From a checkpoint of a small contrastive audio-text model.
Training: 4000 steps, batches of 128.
Rows from block 15 of the audio encoder of a small contrastive audio-text model, named by matrix and row number. Rows with one number belong to one channel. Each number is 500 + 50 x the weight over its row's rms, rounded and kept within 0 to 999. All counts start at 0. Numbers have three digits each. After the name is the row's rms in percent of the matrix's.
After each channel's rows are labels from the 100 clips, of 14976, where the channel reaches its highest value: "peak on" is the class under the peak; "top examples" is what is common among them. Only what is clearly more common there than usual is listed. The data: synthesized solo parts of chorales (CocoChorales). In brackets: how many of the 100, against the usual share in percent.
# conv1: bottleneck pointwise conv (encoder.blocks.16.conv1.weight, 64x176x1x1), inputs 0-58
# conv2: growth 3x3 conv (encoder.blocks.16.conv2.weight, 16x64x3x3, transposed, each kernel summed), outputs 0-15

conv1.53 105:523561499483455544488462627452545486448509458533448482495556556519495509443495555468472371595484559472569523542449488511512505464464474513538469460491607442539533462574531459459
conv2.53 117:495408491490487519438506442520474529464614437559
peak on: D4 (35 vs 3.8); D5 (27 vs 2.5)
top examples: note D4 (48 vs 12.7); note D5 (37 vs 8.2); viola (28 vs 8.5)

conv1.12 100:617542550578470550491503520501546468491483461558473539548407519521444487447491430496457485584587476462484437524503554449449536564500570422557419372480538544440575440473504457579
conv2.12 091:537412505486456478516385481447464485470506454417
peak on: E4 (56 vs 2.5); F5 (43 vs 2.5)
top examples: note E4 (56 vs 8.6); note F5 (43 vs 8.4); note F#4 (25 vs 8.3)

conv1.22 097:523498486454483406589564425471436437541420693484459464450521427511582504497462475496519451518530563505477487522582475452477495566467466461448435491468489489581452421515555490536
conv2.22 078:419575498432414511549479502416535478549505535483
peak on: F3 (37 vs 0.8)
top examples: tuba (79 vs 8.6); note F3 (68 vs 3.7); note A#3 (32 vs 10.2); note G3 (30 vs 6.2)

conv1.6 090:469479504532667519485527459481417410456501443495543467467471535438508526434550486518519470365472492538543480487563533537537474469532522529478576422489483512506584347424501422527
conv2.6 082:521493523449524474513443513504414467538407386507
peak on: C#5 (51 vs 3.1)
top examples: note C#5 (76 vs 10); note D#5 (30 vs 8.9); note A#4 (27 vs 10.7); note C5 (26 vs 10.3)

conv1.39 103:567582450494516520588490491452529571438522502410515516674514526546442457465410475403558473503448523494453508485567488585524429620408515488493522565497472479452462469524520527499
conv2.39 086:468436491493518532517523416494529448409384494483
peak on: silence (52 vs 25.5)
top examples: note C5 (31 vs 10.3); note F#3 (27 vs 5); cello (25 vs 9.9)

conv1.26 103:514431557487510427530516443451443540490535489505439389542522494526473534437496461579489451558422510560390464443514478469523542548581543503574524493487426444459472550518435474521
conv2.26 103:526470504446514548507534448495405480518590583435
peak on: D4 (57 vs 3.8)
top examples: note D4 (91 vs 12.7); note E4 (44 vs 8.6); note C4 (38 vs 10.9); clarinet (30 vs 8.8)

conv1.18 110:490520473468504537547490561500454540515515532540417451534571483453555509500406508520499490523485488507488440530455560566589507532484454585484482524483512515424520516475538551565
conv2.18 103:504434535431455484525577449504398464421499503489
peak on: D5 (30 vs 2.5)
top examples: note D4 (37 vs 12.7); note D5 (36 vs 8.2); note A3 (29 vs 8.5); tuba (25 vs 8.6)

conv1.9 098:520591456420525511454391446543444481369494495503459522494563542493519471535512544488570508535565423440461474440535529477530383439489477472589471470457504513565515505440493509411
conv2.9 112:484391439505476507469508461499493428509562474394
peak on: A#4 (50 vs 3.5)
top examples: note A#4 (78 vs 10.7); note C5 (40 vs 10.3); note G#4 (34 vs 9.1); oboe (27 vs 8.1)

conv1.42 099:535453483535492448476524460460400531458481519479638519486440452599425446524537458491551510481477477569469502482444652480548479518482515550568555448454539402477461430409590530432
conv2.42 105:473443440489518390462459499448540393475490495491
peak on: F5 (65 vs 2.5)
top examples: note F5 (90 vs 8.4); note D#5 (54 vs 8.9); trumpet (36 vs 8.4)

conv1.13 106:509518439461624458441505480523431559473463535472466564457560461489483451516572513505482483484414495460462503526534569510595534536475447571545433514551504514505498452487479486495
conv2.13 101:534495401439484486457450481461470438544402463473
peak on: A4 (67 vs 3.1)
top examples: note A4 (70 vs 9); horn (33 vs 6.7); note A#4 (32 vs 10.7); note G4 (31 vs 7.5)

conv1.30 097:497500453364603461420485538424452536434521525536470468512450514514532432496450479460547480487445466511432509563471460479555478460488545492470607544489510483507472491492566518502
conv2.30 095:394484504422490481484542506509479470521373545499
peak on: C#4 (33 vs 3.1); C#5 (25 vs 3.1)
top examples: tuba (53 vs 8.6); note C#4 (41 vs 11.7); note G#3 (35 vs 8.1); note F#3 (25 vs 5)

conv1.32 099:416543473481466474476518453474459445480518456512553525484489570616488539451550469487504515505463464519445502451536527449442536450483439610530491502499526484440499511455532443538
conv2.32 074:580429457455501499520475535531559484570475407560
peak on: C5 (64 vs 3.2)
top examples: note C5 (78 vs 10.3); note A#4 (36 vs 10.7); note D5 (31 vs 8.2)

conv1.60 102:437450475512474458474412513458542511472517447526548466448559515465456469481448494531492370442580532530501492474488445503546522563400515450484489556492496486478513518501544542475
conv2.60 113:512603490473492446531517520394487540505526518400
peak on: silence (72 vs 25.5); D#5 (26 vs 2.7)
top examples: note D#5 (92 vs 8.9); note C#5 (40 vs 10); note F5 (30 vs 8.4); flute (28 vs 8.2)

conv1.37 098:497542504493513486592539477415495471529537561469579451472478545487534542529475499498446452478452503455461557457505562575452474518501496600432498595508537470457474472453495557489
conv2.37 063:542472569453455471436530514458462567457552431425
peak on: D#5 (80 vs 2.7)
top examples: note D#5 (100 vs 8.9); note F5 (45 vs 8.4); note C#5 (37 vs 10); instrument: trumpet (29 vs 8.4)

conv1.5 104:554583479494507498529582457474471528485548578514546525533533463485494452464428558449536446434475504517449492424450501511630494568461514547479461441483408520491511548596483504412
conv2.5 102:405406481483485484519461541556521567551487430540
peak on: A#4 (27 vs 3.5)
top examples: note A#4 (43 vs 10.7); note F5 (38 vs 8.4); note C5 (28 vs 10.3); note G#4 (26 vs 9.1)

conv1.61 099:474420507485435512534465450464493524469454547481576438438547445685486518510433547531456478428439483564497476557515566550565451386547543528520439520474488472417445508574605496466
conv2.61 157:454432492431455494463499556509559478559382479507
peak on: B3 (55 vs 2.4)
top examples: note B3 (62 vs 9.4); note A3 (35 vs 8.5); bassoon (28 vs 8.2)

conv1.50 095:470373497432593509442533517492529505444506530526502451512522583445549484517580484365471313404442462512566488515521418604498521477529471453609495431437492424409463454521586472467
conv2.50 075:460528529486585467512586399506492404516516481486
peak on: C#5 (41 vs 3.1); D#5 (27 vs 2.7)
top examples: note C#5 (73 vs 10); note D#5 (62 vs 8.9); note F5 (28 vs 8.4); note B4 (28 vs 9.4)

conv1.34 110:511471500518516468590463494475456528491544539469493509583399459517529559543489539500484471453473516554465528557454567500452612463460501500451478627560434527503455588389544530461
conv2.34 085:470530429453443476481481468498629437498552525462
peak on: F#4 (44 vs 2.6)
top examples: note F#4 (56 vs 8.3); clarinet (39 vs 8.8); note G#4 (27 vs 9.1); note G4 (25 vs 7.5)

conv1.55 102:528501444515560442438450490536681520486477518589493462522454358592519461553477494552448485550490485503486402442574479613514469488456520495602457442398560459521490458549553500564
conv2.55 086:517512445529530528549494475431429383447491469441
peak on: C#4 (28 vs 3.1)
top examples: note C#4 (51 vs 11.7); note D#4 (36 vs 11.1)

conv1.31 109:511522452434512513497460407495581544507519511506518364530524531474538512480532600555521490442516515523489425402541492564552497501543506573383581444573483451485516556547479566540
conv2.31 098:487524546429481523395554507577503493582461517553
peak on: B4 (33 vs 3.2)
top examples: note B4 (37 vs 9.4)

conv1.40 098:587496599460524444472514570592523501414524484511409522572571504378523500498561504477528459458492466494623571556460519483532472498550524508530540544545388531432547511536578580511
conv2.40 103:468401522423454508442525461452451476458575517544
peak on: D5 (42 vs 2.5); D#5 (40 vs 2.7)
top examples: note D#5 (66 vs 8.9); note D5 (55 vs 8.2); note C5 (41 vs 10.3); note C#5 (37 vs 10)

conv1.41 095:511432487502480560582489442462497498419410509429597448452549433472489486533557581421502490445489535555401479487376425523461485526553475540436486443426396495437539541523476491476
conv2.41 083:580514491476472443465419576502551514575498419515
peak on: B4 (32 vs 3.2)
top examples: note B4 (35 vs 9.4); note B3 (27 vs 9.4)

conv1.20 095:502548560443475510445559578553499587489408523493552527468563525554498423447515573475426538512528456574463511491517501574515485480592536590433453564537495546479559526540468500452
conv2.20 128:449491504508476474444510614535524556510433405538
peak on: B4 (50 vs 3.2)
top examples: note B4 (74 vs 9.4); note C#5 (36 vs 10)

conv1.62 096:429460501555490513419552447517385438426478405510500588521556418480435443528505467501449466476567504448471520545495479411430584516500565433510436539527471465505544450470545433527
conv2.62 093:499569507412552491530457499488463475573413580477
peak on: C#4 (48 vs 3.1)
top examples: note C#4 (53 vs 11.7); clarinet (44 vs 8.8); note D#4 (34 vs 11.1)

conv1.63 098:402469528536496555443491419559591434503486464489468485470457555578555528475512516624461519513440500546491442476501421527500439468521600564395539488562519484477473508481491604482
conv2.63 105:554455478485530479386475535548433491445438564516
peak on: D5 (30 vs 2.5)
top examples: note D5 (57 vs 8.2); note C5 (47 vs 10.3); horn (35 vs 6.7); note A4 (35 vs 9)

conv1.45 103:439488544376563546558535438526472531518464507534405513570434521510515448491486538421409528509484480501459477519448484591551418472487548560500420588445469477527544469532555491457
conv2.45 083:495480447459477429464481508525460459611542509599
peak on: E4 (80 vs 2.5)
top examples: note E4 (92 vs 8.6); note D4 (54 vs 12.7); note F#4 (47 vs 8.3); viola (44 vs 8.5)

conv1.59 094:502413486577464538540485533531482443468498502547530515540485421466462532469422496430493454479505502502523494437516447490481458558457529411594565486475548496439501458499511373557
conv2.59 093:496519398571598453519510470465541490517522491584
peak on: A4 (25 vs 3.1)
top examples: note A4 (45 vs 9); note C4 (33 vs 10.9); note B4 (28 vs 9.4)

conv1.29 103:528505441549468568451508564447565462575478479574442529477481517439562538493584547546544491501526600537488557458538461602481465513433483613529460481375464511456541603503513479532
conv2.29 080:516607501570416539505551464495462551539487519430
peak on: D5 (72 vs 2.5)
top examples: note D5 (99 vs 8.2); note C5 (52 vs 10.3); note E5 (35 vs 7.7); flute (25 vs 8.2)

conv1.15 096:507485522525426518574500499488535529533620554577518406457456619472465512494562446534512574456508462494486416599515538479479558530475611561501493480434463507455464521505494472553
conv2.15 065:431537498519657466512495524504487492462552452517
peak on: C5 (64 vs 3.2)
top examples: note C5 (75 vs 10.3); note A#4 (41 vs 10.7); horn (30 vs 6.7); note D5 (27 vs 8.2)

conv1.38 104:444481541541616553605535463545489469455532539544566536526452485555471551486497487564497466533432444497497482423534524438571556517488514455445573406533447481426445458391459428506
conv2.38 109:489466460464471502517452567468495425471638521530
peak on: C5 (48 vs 3.2)
top examples: note C5 (51 vs 10.3); note A#4 (35 vs 10.7); note C4 (33 vs 10.9)

conv1.24 101:469480490533534575510460445420512572477576550434473495512404516424505535580602481429485494514496467502592518497545490505529518501592554459529571506483467481551476493470527499400
conv2.24 101:449443453479579485491470432547527466575580445506
peak on: D#5 (38 vs 2.7)
top examples: note D#5 (78 vs 8.9); note C#5 (65 vs 10); note F5 (34 vs 8.4); note C5 (30 vs 10.3)

conv1.27 095:539452469461595522446435511585445534497518534429456448454474482539503541521514476492503499464453473397502485491502575509499506522483492507537577454448363538494473428503503483489
conv2.27 077:495417503450548566464482531451487482442450588570
peak on: C#5 (58 vs 3.1)
top examples: note C#5 (90 vs 10); note B4 (36 vs 9.4); note D#5 (30 vs 8.9)

conv1.56 107:473525519510570444501641496536569505481424519475487551423479547497433470524574412473433602472502408566535482512552566524542475568558536550533528522478472603498476539537546502491
conv2.56 084:532524562439465469487432561470444566465417448532
peak on: F5 (47 vs 2.5)
top examples: note F5 (77 vs 8.4); note D#5 (39 vs 8.9); flute (30 vs 8.2); note G5 (27 vs 6.4)

conv1.25 101:524426446528489519502599521568492524504488437451520442549545445550506520417512510623427399479451482481440466515520481547453463422495575496567492423502468478496416474468535417584
conv2.25 089:504495480523596454475487526417414492571533492576
peak on: A4 (41 vs 3.1)
top examples: note A4 (69 vs 9); note B4 (36 vs 9.4); note C#4 (31 vs 11.7); note G4 (26 vs 7.5)

conv1.16 099:546512445564470512444529495505462625476405567494600477548492468534532542498489521490391559618483444442399526578491573528560456502513460501376464476429488480467442508443550436445
conv2.16 081:530444488564446436429459497569469518442469465579
peak on: D5 (31 vs 2.5)
top examples: note D5 (72 vs 8.2); note E5 (44 vs 7.7); note C5 (44 vs 10.3); trumpet (28 vs 8.4)

conv1.54 103:485427460431562441562470487555521516503455484452536509572505525556438519526528545501460523509499434469525595482502470486486451567617430498519514420555534428495534561551557430633
conv2.54 124:558524522533519491536451566409480448535454463400
peak on: E4 (52 vs 2.5)
top examples: note E4 (71 vs 8.6); note D4 (47 vs 12.7); viola (34 vs 8.5); note F#4 (29 vs 8.3)

conv1.49 100:441538495480453589560472519513565553506425471520399441485456522465502469355503543582578423588515509499494531477502407396486440632556547500389480537493490466518456465480519444526
conv2.49 103:455452501475551461542477466385495411486458521439
peak on: C#4 (31 vs 3.1); A5 (26 vs 0.7)
top examples: note A5 (38 vs 2.2); note C#4 (32 vs 11.7); note G5 (30 vs 6.4)

conv1.14 100:488567480516459502506538513428466546387514540567537442425534450373575420417543445460588504454501504469591528415535454474487466476530472558508483514431432491387480512505499496436
conv2.14 136:399493613503486495466557543524510515490560546561
peak on: A#4 (54 vs 3.5)
top examples: note A#4 (87 vs 10.7); note C5 (44 vs 10.3); note B4 (34 vs 9.4); note G#4 (32 vs 9.1)

conv1.2 097:483487477518438584600529490552499532525501439479551446461521403563485489475478476493496474420508504527498499502531506510458479516535507479467558550468459515488448473469483500524
conv2.2 096:436483471518544458498533504409550535586473420556
peak on: silence (52 vs 25.5); E5 (29 vs 2.4)
top examples: note E5 (66 vs 7.7); note F#5 (33 vs 7.1); note D5 (29 vs 8.2); clarinet (27 vs 8.8)

conv1.0 090:463455493484478496533541551444562522532427460451450497641409518472518477537527513482472611566573500506494483565589481561558492449484508486542535543558472472491508403429532483464
conv2.0 104:548556505436512483542472548482638505476481430508
peak on: F5 (83 vs 2.5)
top examples: note F5 (97 vs 8.4); note D#5 (50 vs 8.9); note G5 (44 vs 6.4); flute (34 vs 8.2)