Rows from block 8 of the audio encoder of a small contrastive audio-text model, named by matrix and row number. Rows with one number belong to one channel. Each number is 500 + 50 x the weight over its row's rms, rounded and kept within 0 to 999. All counts start at 0. Numbers have three digits each.
After each channel's rows are labels from the 100 clips, of 14976, where the channel reaches its highest value: "top examples" is what is common among them. Only what is clearly more common there than usual is listed. The data: synthesized solo parts of chorales (CocoChorales).
# conv1: bottleneck pointwise conv (encoder.blocks.8.conv1.weight, 64x192x1x1), inputs 0-95
# conv2: growth 3x3 conv (encoder.blocks.8.conv2.weight, 16x64x3x3, transposed, each kernel summed), outputs 0-15

conv1.17:459475531540536543543482547374499544540530530517585472537509542464548499481578485597563522541451491496512515533450504442477529523390450459465522555498448555507465524533534388463479574500423453512582448465452399523488416485486410507422505482530534503470461456504424538475418416543581458529
conv2.17:533478563503512542504523429545548475590471569591
top examples: note E4; note G#4; note B4

conv1.50:589386620490472498543446450403477449445471450551530489508584455645515470566390464530453457474482540534438492469476489474455415436510510571473520500516547469612535449460532564509484565543555422506522574484514598623503489529578476449518583466483548458502492530517446507524489563483490468484
conv2.50:483594504500546417546463456511492588471435453538
top examples: note F5; note D#5; note C#5; note D5

conv1.24:479510451467531566503402553470512526508605472506503485421462491489516554434458492501446520598478501532444507493527449474466553493579522578430507513507438478505473443421499486514570442573466523479484399490440412475595461459542442563461591549532621594411588396545468510408449444491448504507
conv2.24:484497595440424527457523558577508522476456563455
top examples: note F5; note G5; note D5; note C5

conv1.31:460509529556560542521536484612593446522451536532564561574522424494466428523620524428538453515584690518473468445532498513519462361468469549504511416570603496600508440459476501399469445515431474490472485497586447468492490476449475522445417518514509483479492570532473502580512479551463545508
conv2.31:469449477519582403571488492524553555543537560466
top examples: note B4; horn; note A4

conv1.40:451471554526577531485534581397590464568529529497470490527368566457468597541484464405581491458573521456518496485509576488510418534440500478578471515514540546557464530458495458509477541490525455457465505550520443508450493589475454468520455514457431449503399479470468491536502564484554489526
conv2.40:488516403534470543468475454554532479449403439549
top examples: note G5; note F#5; note D#5; note F5

conv1.6:474520494523470513567497489538476526431536539498435474440455491412503525484437461487579504498426507487551503526419406567509540585459436456513459480498435523472575437483512505501476535503470530427519535514445513503512397607479509414468652498494574580454447508513485412445530460511563485477
conv2.6:526513460456497538537451417496486437594557460425
top examples: note F5; note D#5; note C#5; note G#4

conv1.62:462425499459414551368519462478574416527400516632501559597491527499468440457495406544493538467559561467480503441539539490539559512451463557465440453522544443500533539451547449593508498499523562495433567461474497383399509611485503482477390514451490466511567528478625558518545488507534493550
conv2.62:500552452458413555521521602453541531459455446499
top examples: note D#5; note F5; trumpet

conv1.15:476528551516511516505591553524519518485419513525520505509558490403509485616469519511593512599448510470542430505599510499529435480605493526432418390565411556407551512512365542545485571518446482490468491512509538465549524571496429577503515415507417518543585497579459527479598498471528427476
conv2.15:495454479498502459499583566489393526497504580424
top examples: note E5; note B4; note F#5; note D5

conv1.19:393513460464487491529504480520535510477619435397573519512500449425443484496435450494451525512490522481508582466443448485411491526516509504471498547527442563550482585516500513504641501512554515467497423508511512497492553508637509496506525531498549444420527517458501507509516555488455552466
conv2.19:518543480539432520556460463509510379545438561481
top examples: note D5; note C5; note G#4; note E5

conv1.10:421542519485566550565453573417478552519533420486457583520431476498475496499554452444501553531554494535541431494440480483570440415589529471514593557526606508540460517440571379443533451485432517524506521492476549460543545457478571515484492500506502482438471584539413504530446435624530484436
conv2.10:506450489471495560528634450470531549552481509566
top examples: note F#5; flute; note E5; note G#5

conv1.8:562552566531618447404548462567401605485561444592453411481412492476416395531529456539554526495486443480492453557530463361496488492458475437529469560461508578514519487565567472510461473481482518515419455485535494519444424508521525453549485504451569521494499590501476538558433562526575475496
conv2.8:488461449481489440584426409507462573550490466501
top examples: note D4; note F5; note E4

conv1.35:487488585549499509454515482442396497477467523464475512554518481519534489616443386610514448486511460498477416540596489502448512511495496409505488578490463542567381533466487465548508513512466524619571504588445479537468405439354624452507474492507450454478450476460441435519442498525474560514
conv2.35:483492514444418518414451564487509492484495394442
top examples: note C#5; note G5; note F5; note D#5

conv1.4:405503484450554494442521622591629534509546438458500473473576498471499470457481494475448489398483546476566552536494466479499435536553448502542472533499487549505470525533492424491486512566467450478548492485562431495480509523506452476479521454442439537485483526511472490428577439538451550407
conv2.4:493398487470568535573503439536555494565537441493
top examples: clarinet; note G#4

conv1.48:497458493515496493522597502482508485515461404518564584550585432453534517543461518490481436440542512527532472467500471469497599566456538473501506557464446422505610570447478473497498399390552566351545426484510538520603411514463443514471699522413489444467513478504467499476473440544492524494
conv2.48:545476475562385526442431487479550485549560499539
top examples: note D5; note C5; note E5; note F#5

conv1.32:525406472500489572534525507495479480568556436489391574651471474468458472486475433658509448443497570545493509490516567495347502473522536507474584400468433559588456502551501450501459471467452551519443442497548462502420515526480530459510500519493464447533523428534489487546537498447535497513
conv2.32:451455533411471518539546474618523497473425501515
top examples: note D#5; note F5; note C#5; trumpet

conv1.25:450449569501449479594504497460512524581527621532474516492448477465436544546540513469478475477522551414485402456436475499613545493487461538481464437501484508483447530491532537583561448518563523486435549569397545594449540537599504462483544488433601557608435567547532466479496442498523483446
conv2.25:446562446544474454457533564423495518534422538440
top examples: note F5; note D#5; note C#5; instrument: trumpet

conv1.58:539433449551509426433372417512392532378453498550513443466628512504416472574507458426441553548476563463436470524441499394445491497533532426498526418458530435484469539520491476458591497470475526505444450547519489598520485502482601564487502493452548480501471551527595527508486530571531461560
conv2.58:436465544431453477482473597512470516514524511388
top examples: note F#5; note E5; instrument: violin; note D5

conv1.34:471429620472468490504496482451551480524639555471548512476440511501481491486601426447402471427523472455497598506498520531424545458445472479513423551383427555544469480542423520436530520470472553476500484469545492494489448452509600495462466600509491477447452493582445464605366536506473496436
conv2.34:479485452530542436580439447551476482541392475511
top examples: note B4; violin; note A#4; horn

conv1.26:393484419475551542492541517456511550442457603512552483509505535508413447469522506516461426471438482508485491505455493516451498495473521489560532530449496504541519616481490462493523519581526429503536603409480493539468485547534428483521439508473469528542542618524533442441454507344499461459
conv2.26:511500413484431571460526508555542459409459539454
top examples: note F#5; note G5; flute; note F5

conv1.57:496466518470460556503461540507425507444542610508482440469521431545491538477518454528469475534491496396440641564567442541489454562554441487557441549496471551474470485583549510529499582469555477563419592524462585545472560515560502557455517469523533502397464548435460458507453517469498448504
conv2.57:454541504489488485561460496513476524454386414419
top examples: note C5; note F5; note A#4; note D#5

conv1.56:555566485467449546465534568477423523486598473577525457510474479513553464437497480543462465437425481530455408511511489540449544428527533482468576483434492529550520522504500449567549564474495592589446521426423506534541402466509556452475553498584501449465513512484462417593404471545435594477
conv2.56:482529519515439572447420544451531533508584455567
top examples: note F5; note C5; note E5; flute

conv1.9:491548433455447391426438523544480505657539540470422506454493565493481415508498456487405514527523543492460377501468502557552534507486524521448468522482484442444413538493615482430523509492417511582448489441552553510506411417532503430550530515502513506552524556470394451458472474482474548512
conv2.9:536499543529429565471545508401465461473423505432
top examples: clarinet; note E4; note G#4; note F#4

conv1.27:463572442529432548403465551529513557561534481516558438501466541472527456475418542459423456505490548480536424413411474534467424525525457604405563504471479467437553501422504503531498493470525567465425486505460573519420424585534441557479558539449487563484480461477460477467454513607466527510
conv2.27:495488468430491528421522438396508451517427461455
top examples: trumpet; note C#5; note F#5; note C5

conv1.47:359487422515538571427516556521505483422424624492399502525403527488446481447555483563470444444579546480483501522413444558578449464448468535536436477532590515538507554580524466542543517560579488495533469488484475520473517540476546484529472479570542496470590552431411481512501538536537603537
conv2.47:516536522569477528444515452509529439387476425551
top examples: note F#5; note D#5; note G5; note E5

conv1.16:489496518539530599616575525507545622498680546506443554520510498574511504475463507509485501490504504488557468442528514505412561492494419514429592540470553429551529488501496468501478456518461468550434547463486553608518474518530474509457540464486481514512529462602529398527531575428539467470
conv2.16:522474457398484534567578533457499544491466530413
top examples: note D4; note C4; note A#3; bassoon

conv1.60:460494364497582517484541453539555508421542503500501462532586552453457504479443473518541520507505526504499461513545507624555420502488438530497459508469513458511510564534577468438486521446457503481500458455400499505503485443490499456587463543450584419598460500430519507498542403472483494403
conv2.60:453481415499624542513574530477474537511483445526
top examples: note D5; note D#5; note C#5; note F5

conv1.20:537604503610496429537550487499400399466500530445517538492538488493527447544528547574475489407534530606469463618497531453469387505583505487503566458474495501557463469566498454503477539595392496461455447537568453537545575482478527505486474469575562582485505511539509453519493425479537442563
conv2.20:511472547505449517617464408542498528465523437453
top examples: note B4; note C5; note C#5

conv1.55:486546554510495465459429582520472606491497579488513439480524511528439465565453512502628480518517428409495440598467502508530442613489484578433453476444447473462594424468477448424506549520542496522555492487463484509674624515582528623469461583537472511509419440509495472522447443495486505549
conv2.55:500494588486479498507558426528570601505579494481
top examples: note G#4; note C5

conv1.44:519429546503641499544512508498615512546438502576501482538472492532575424492488451497481530449485508411547504427502458481351489497515496442518549493520465527496488535512524504586479582477421551555554562525443527534477448542533523444451544502529456492532553495494595573462507504468434414467
conv2.44:496502402480495470595438545519567449475488576485
top examples: note C#5; note F5

conv1.42:588541456529521507569550461527490455631484534482549502579569482482529504530555533464555341501567403592470568533609523459440513523547496560498494559479550591434551434455538471414519515592486485464467500486467511515573461471506531466501542503596564464524538524453414533486576550562517470480
conv2.42:487476480513555530501513551573403614482545456495
top examples: note A4

conv1.0:519468571499404534486602440554476513443519584495506535481434501552483468503355488517472440547410496540461451576432435446490521471477518441546465432524466422541536483491511503462528510476539399477377474483486424501429417593564543533555539507526591485455367619472552594505503442527537452508
conv2.0:466543493433562442456471507470441491441439400473
top examples: note F5; note D#5; trumpet; note G5

conv1.29:475589662474561525435469545463406510469563450520455365470449469478534521515496512567535446518547451597534527497493516373483529595558551505455511453513379502530508528525592459576465450534509455485546522586527500431474470461491604515425528477586516565546504487456501489483572445398542485509
conv2.29:482518568418473512435505417465540536521452461413
top examples: note C#5; violin; note B4; note D#5

conv1.1:446516562413517504607517567546426511445432522493460606571593541529522483518514462452527426376473501602514496454465474390448482506568584430514573536472549493632552478520534439412480531469467520471399543450507466484422514465457430443537461515492539491461528527450545503589538499444514477424
conv2.1:553547569535441397515538518576471544547473462499
top examples: horn; note F#5

conv1.23:571465531477440541501607495478495511570560615421584474441498473434602501483403493544518482480466422561524494422531462472459546460541482431517540448562388585482368511521535474504392477582575469521463505558461552491467449476539538486495342494469538466405449449515499615564427462524511533490
conv2.23:504519497483365500456437493576503474436529556529
top examples: note C#5; note B4; note D#5; note A#4

conv1.45:512597538395384478518446531547432543575444557495491489452491452572452476508487516511497538422504591506447469436442405436496519543413466448502511489430511460485605494468495502488537498516467533569662466544510474496552523489509489557554473499494509493513440504502486443458398469595596500473
conv2.45:381452553403490512512504446530472492434470480473
top examples: note D5; note C5; trumpet

conv1.63:416539496409513556489547484483487546469526512358521411476476476485450473512478523454485528474529574503493590512474517449524608524486534501547494498449548434534532545469557483496496403421518520400502576503451400412550491533429501570469488462453506483414521469442616535479580486375520505509
conv2.63:529544409512489506503468536444489462413423413480
top examples: note C#5; note F5; note D#5; instrument: violin

conv1.14:465473496398512552541473555534519475437561514552429499500519421475430525484527527496373475534434541451491595563495485549441473465583618527479494583549448497485481505520604503458537532548448524460448427500498474507463510432487501488419442484492530491513471526535491530498570484492533567531
conv2.14:423401569467574525496575499523524498550459535489
top examples: note C#5; clarinet; note F#5

conv1.7:639491447602490463419521609417475474561493579522487481522411479531600483516458389454489453499596420638450390483561459502435496432499454472475488527499494467551428533470502519548509575550417513478499518514415560561485481420455527485466543501524504483454501527513460460506388462494515632471
conv2.7:516470619530532451494468503580454584496470452479
top examples: note D5; note E5

conv1.5:457488427443482571517469525489520456391557542515548404515491482539506445461504549575366441499554439531472516517521426410480507472526562487426535594543533471443503525514519549486579452415454525537468501539428555573541415461532419494405676463496482504428478492480476486509580481451474435457
conv2.5:414504521518619537488527519572488496534578459527
top examples: note D4; tuba

conv1.39:567491488515564496480584550577438421536510522566493629431443541502429522494402574458557475471503478435506523566551436463390520481423527473561606623550524523582581492462429558509421569486458585450460490466459444561518523444558479469455395471507469507507464489475550585537536538496472558468
conv2.39:515542514342529490530472462517479586522498503496
top examples: note E4; clarinet; note D4; viola

conv1.41:475471432520474427526404512529468586492489494452601474463554502583452475491455533443516455597503489420474505496439492466534471539564466484509425444499524470487488444428389458417486504465391520507546583455531564505499619485495465594628480554505614444547510518491498467383490462608494446564
conv2.41:489431524412478430509575572557446509539488484451
top examples: note F#5; note E5; violin; note D#5

conv1.36:480520578420438543451512530520575552468472522510409482461525554569630440474448553596418467528495547548523465477482480494557383481400442496530495493459410440472439530451542462469520485526454411454486497510541438455505471528440526456499498462467385548501538541442475450498502491474475501492
conv2.36:531499417481571504529501500453548465486396454417
top examples: note D#5; trumpet; note C#5; note B4

conv1.52:439541477552448583444482512496470494493484502450586516512455569491551508465506479444550461462517387443492452488407507514532612583512515513559531456537472466560468475486497460481526472495457483512488614530515395414438463616479469513478399513467451537510462447479639581467434460582459464531
conv2.52:459481558456467543479523385459555471475494538411
top examples: note F#5; note C#5; note E5

conv1.18:409445464456610494481493457475507568559512479468472464465470478418462670521513513416505571465506464527481465467445483479458507479430483483555412494530590449472533509504538435578540627496531492582535522509451539602513503602533455454459500484492490445553662460465406441526513530568545586564
conv2.18:504485433433445464518566493487437456502415451578
top examples: note F5; note G5; note D#5; flute

conv1.3:484505497534615454464458487504518578509529458609523461454539566502613538475578563451603578485501486412536486538479437496534499513516507502503427459541570576490489431498491400422539422466491529456476417516545617474422548504498533558483518519458493400507477463519563527449489536468488503545
conv2.3:463485465514441503537407612467594500483525513496
top examples: note D5; note C5; note E5; trumpet

conv1.21:553469539473530500485494463544522549497519484532571397493483493485461533533513535519534478562461518516551473446474395400428440518520401386449493476600450437404485480428520530501547538422554519573489479459472558572497408557628523449457482469454526491505559468513387488448464526447523537497
conv2.21:505547491456440463515404481483550418430518573474
top examples: note F#3; note B3; note G#3; cello

conv1.49:503501497550510525587417497579569481501512542446475422451519521430515622411504438433509435434493471445558494530547560509483543480573529506511472422512634527472437503437424469415449481514463454532459441480526470539473445469560353545458532461471496535472620576557542483507500599459455539560
conv2.49:509553462479495492432464441410453456403503561482
top examples: note G5; note F5; note D5; note C5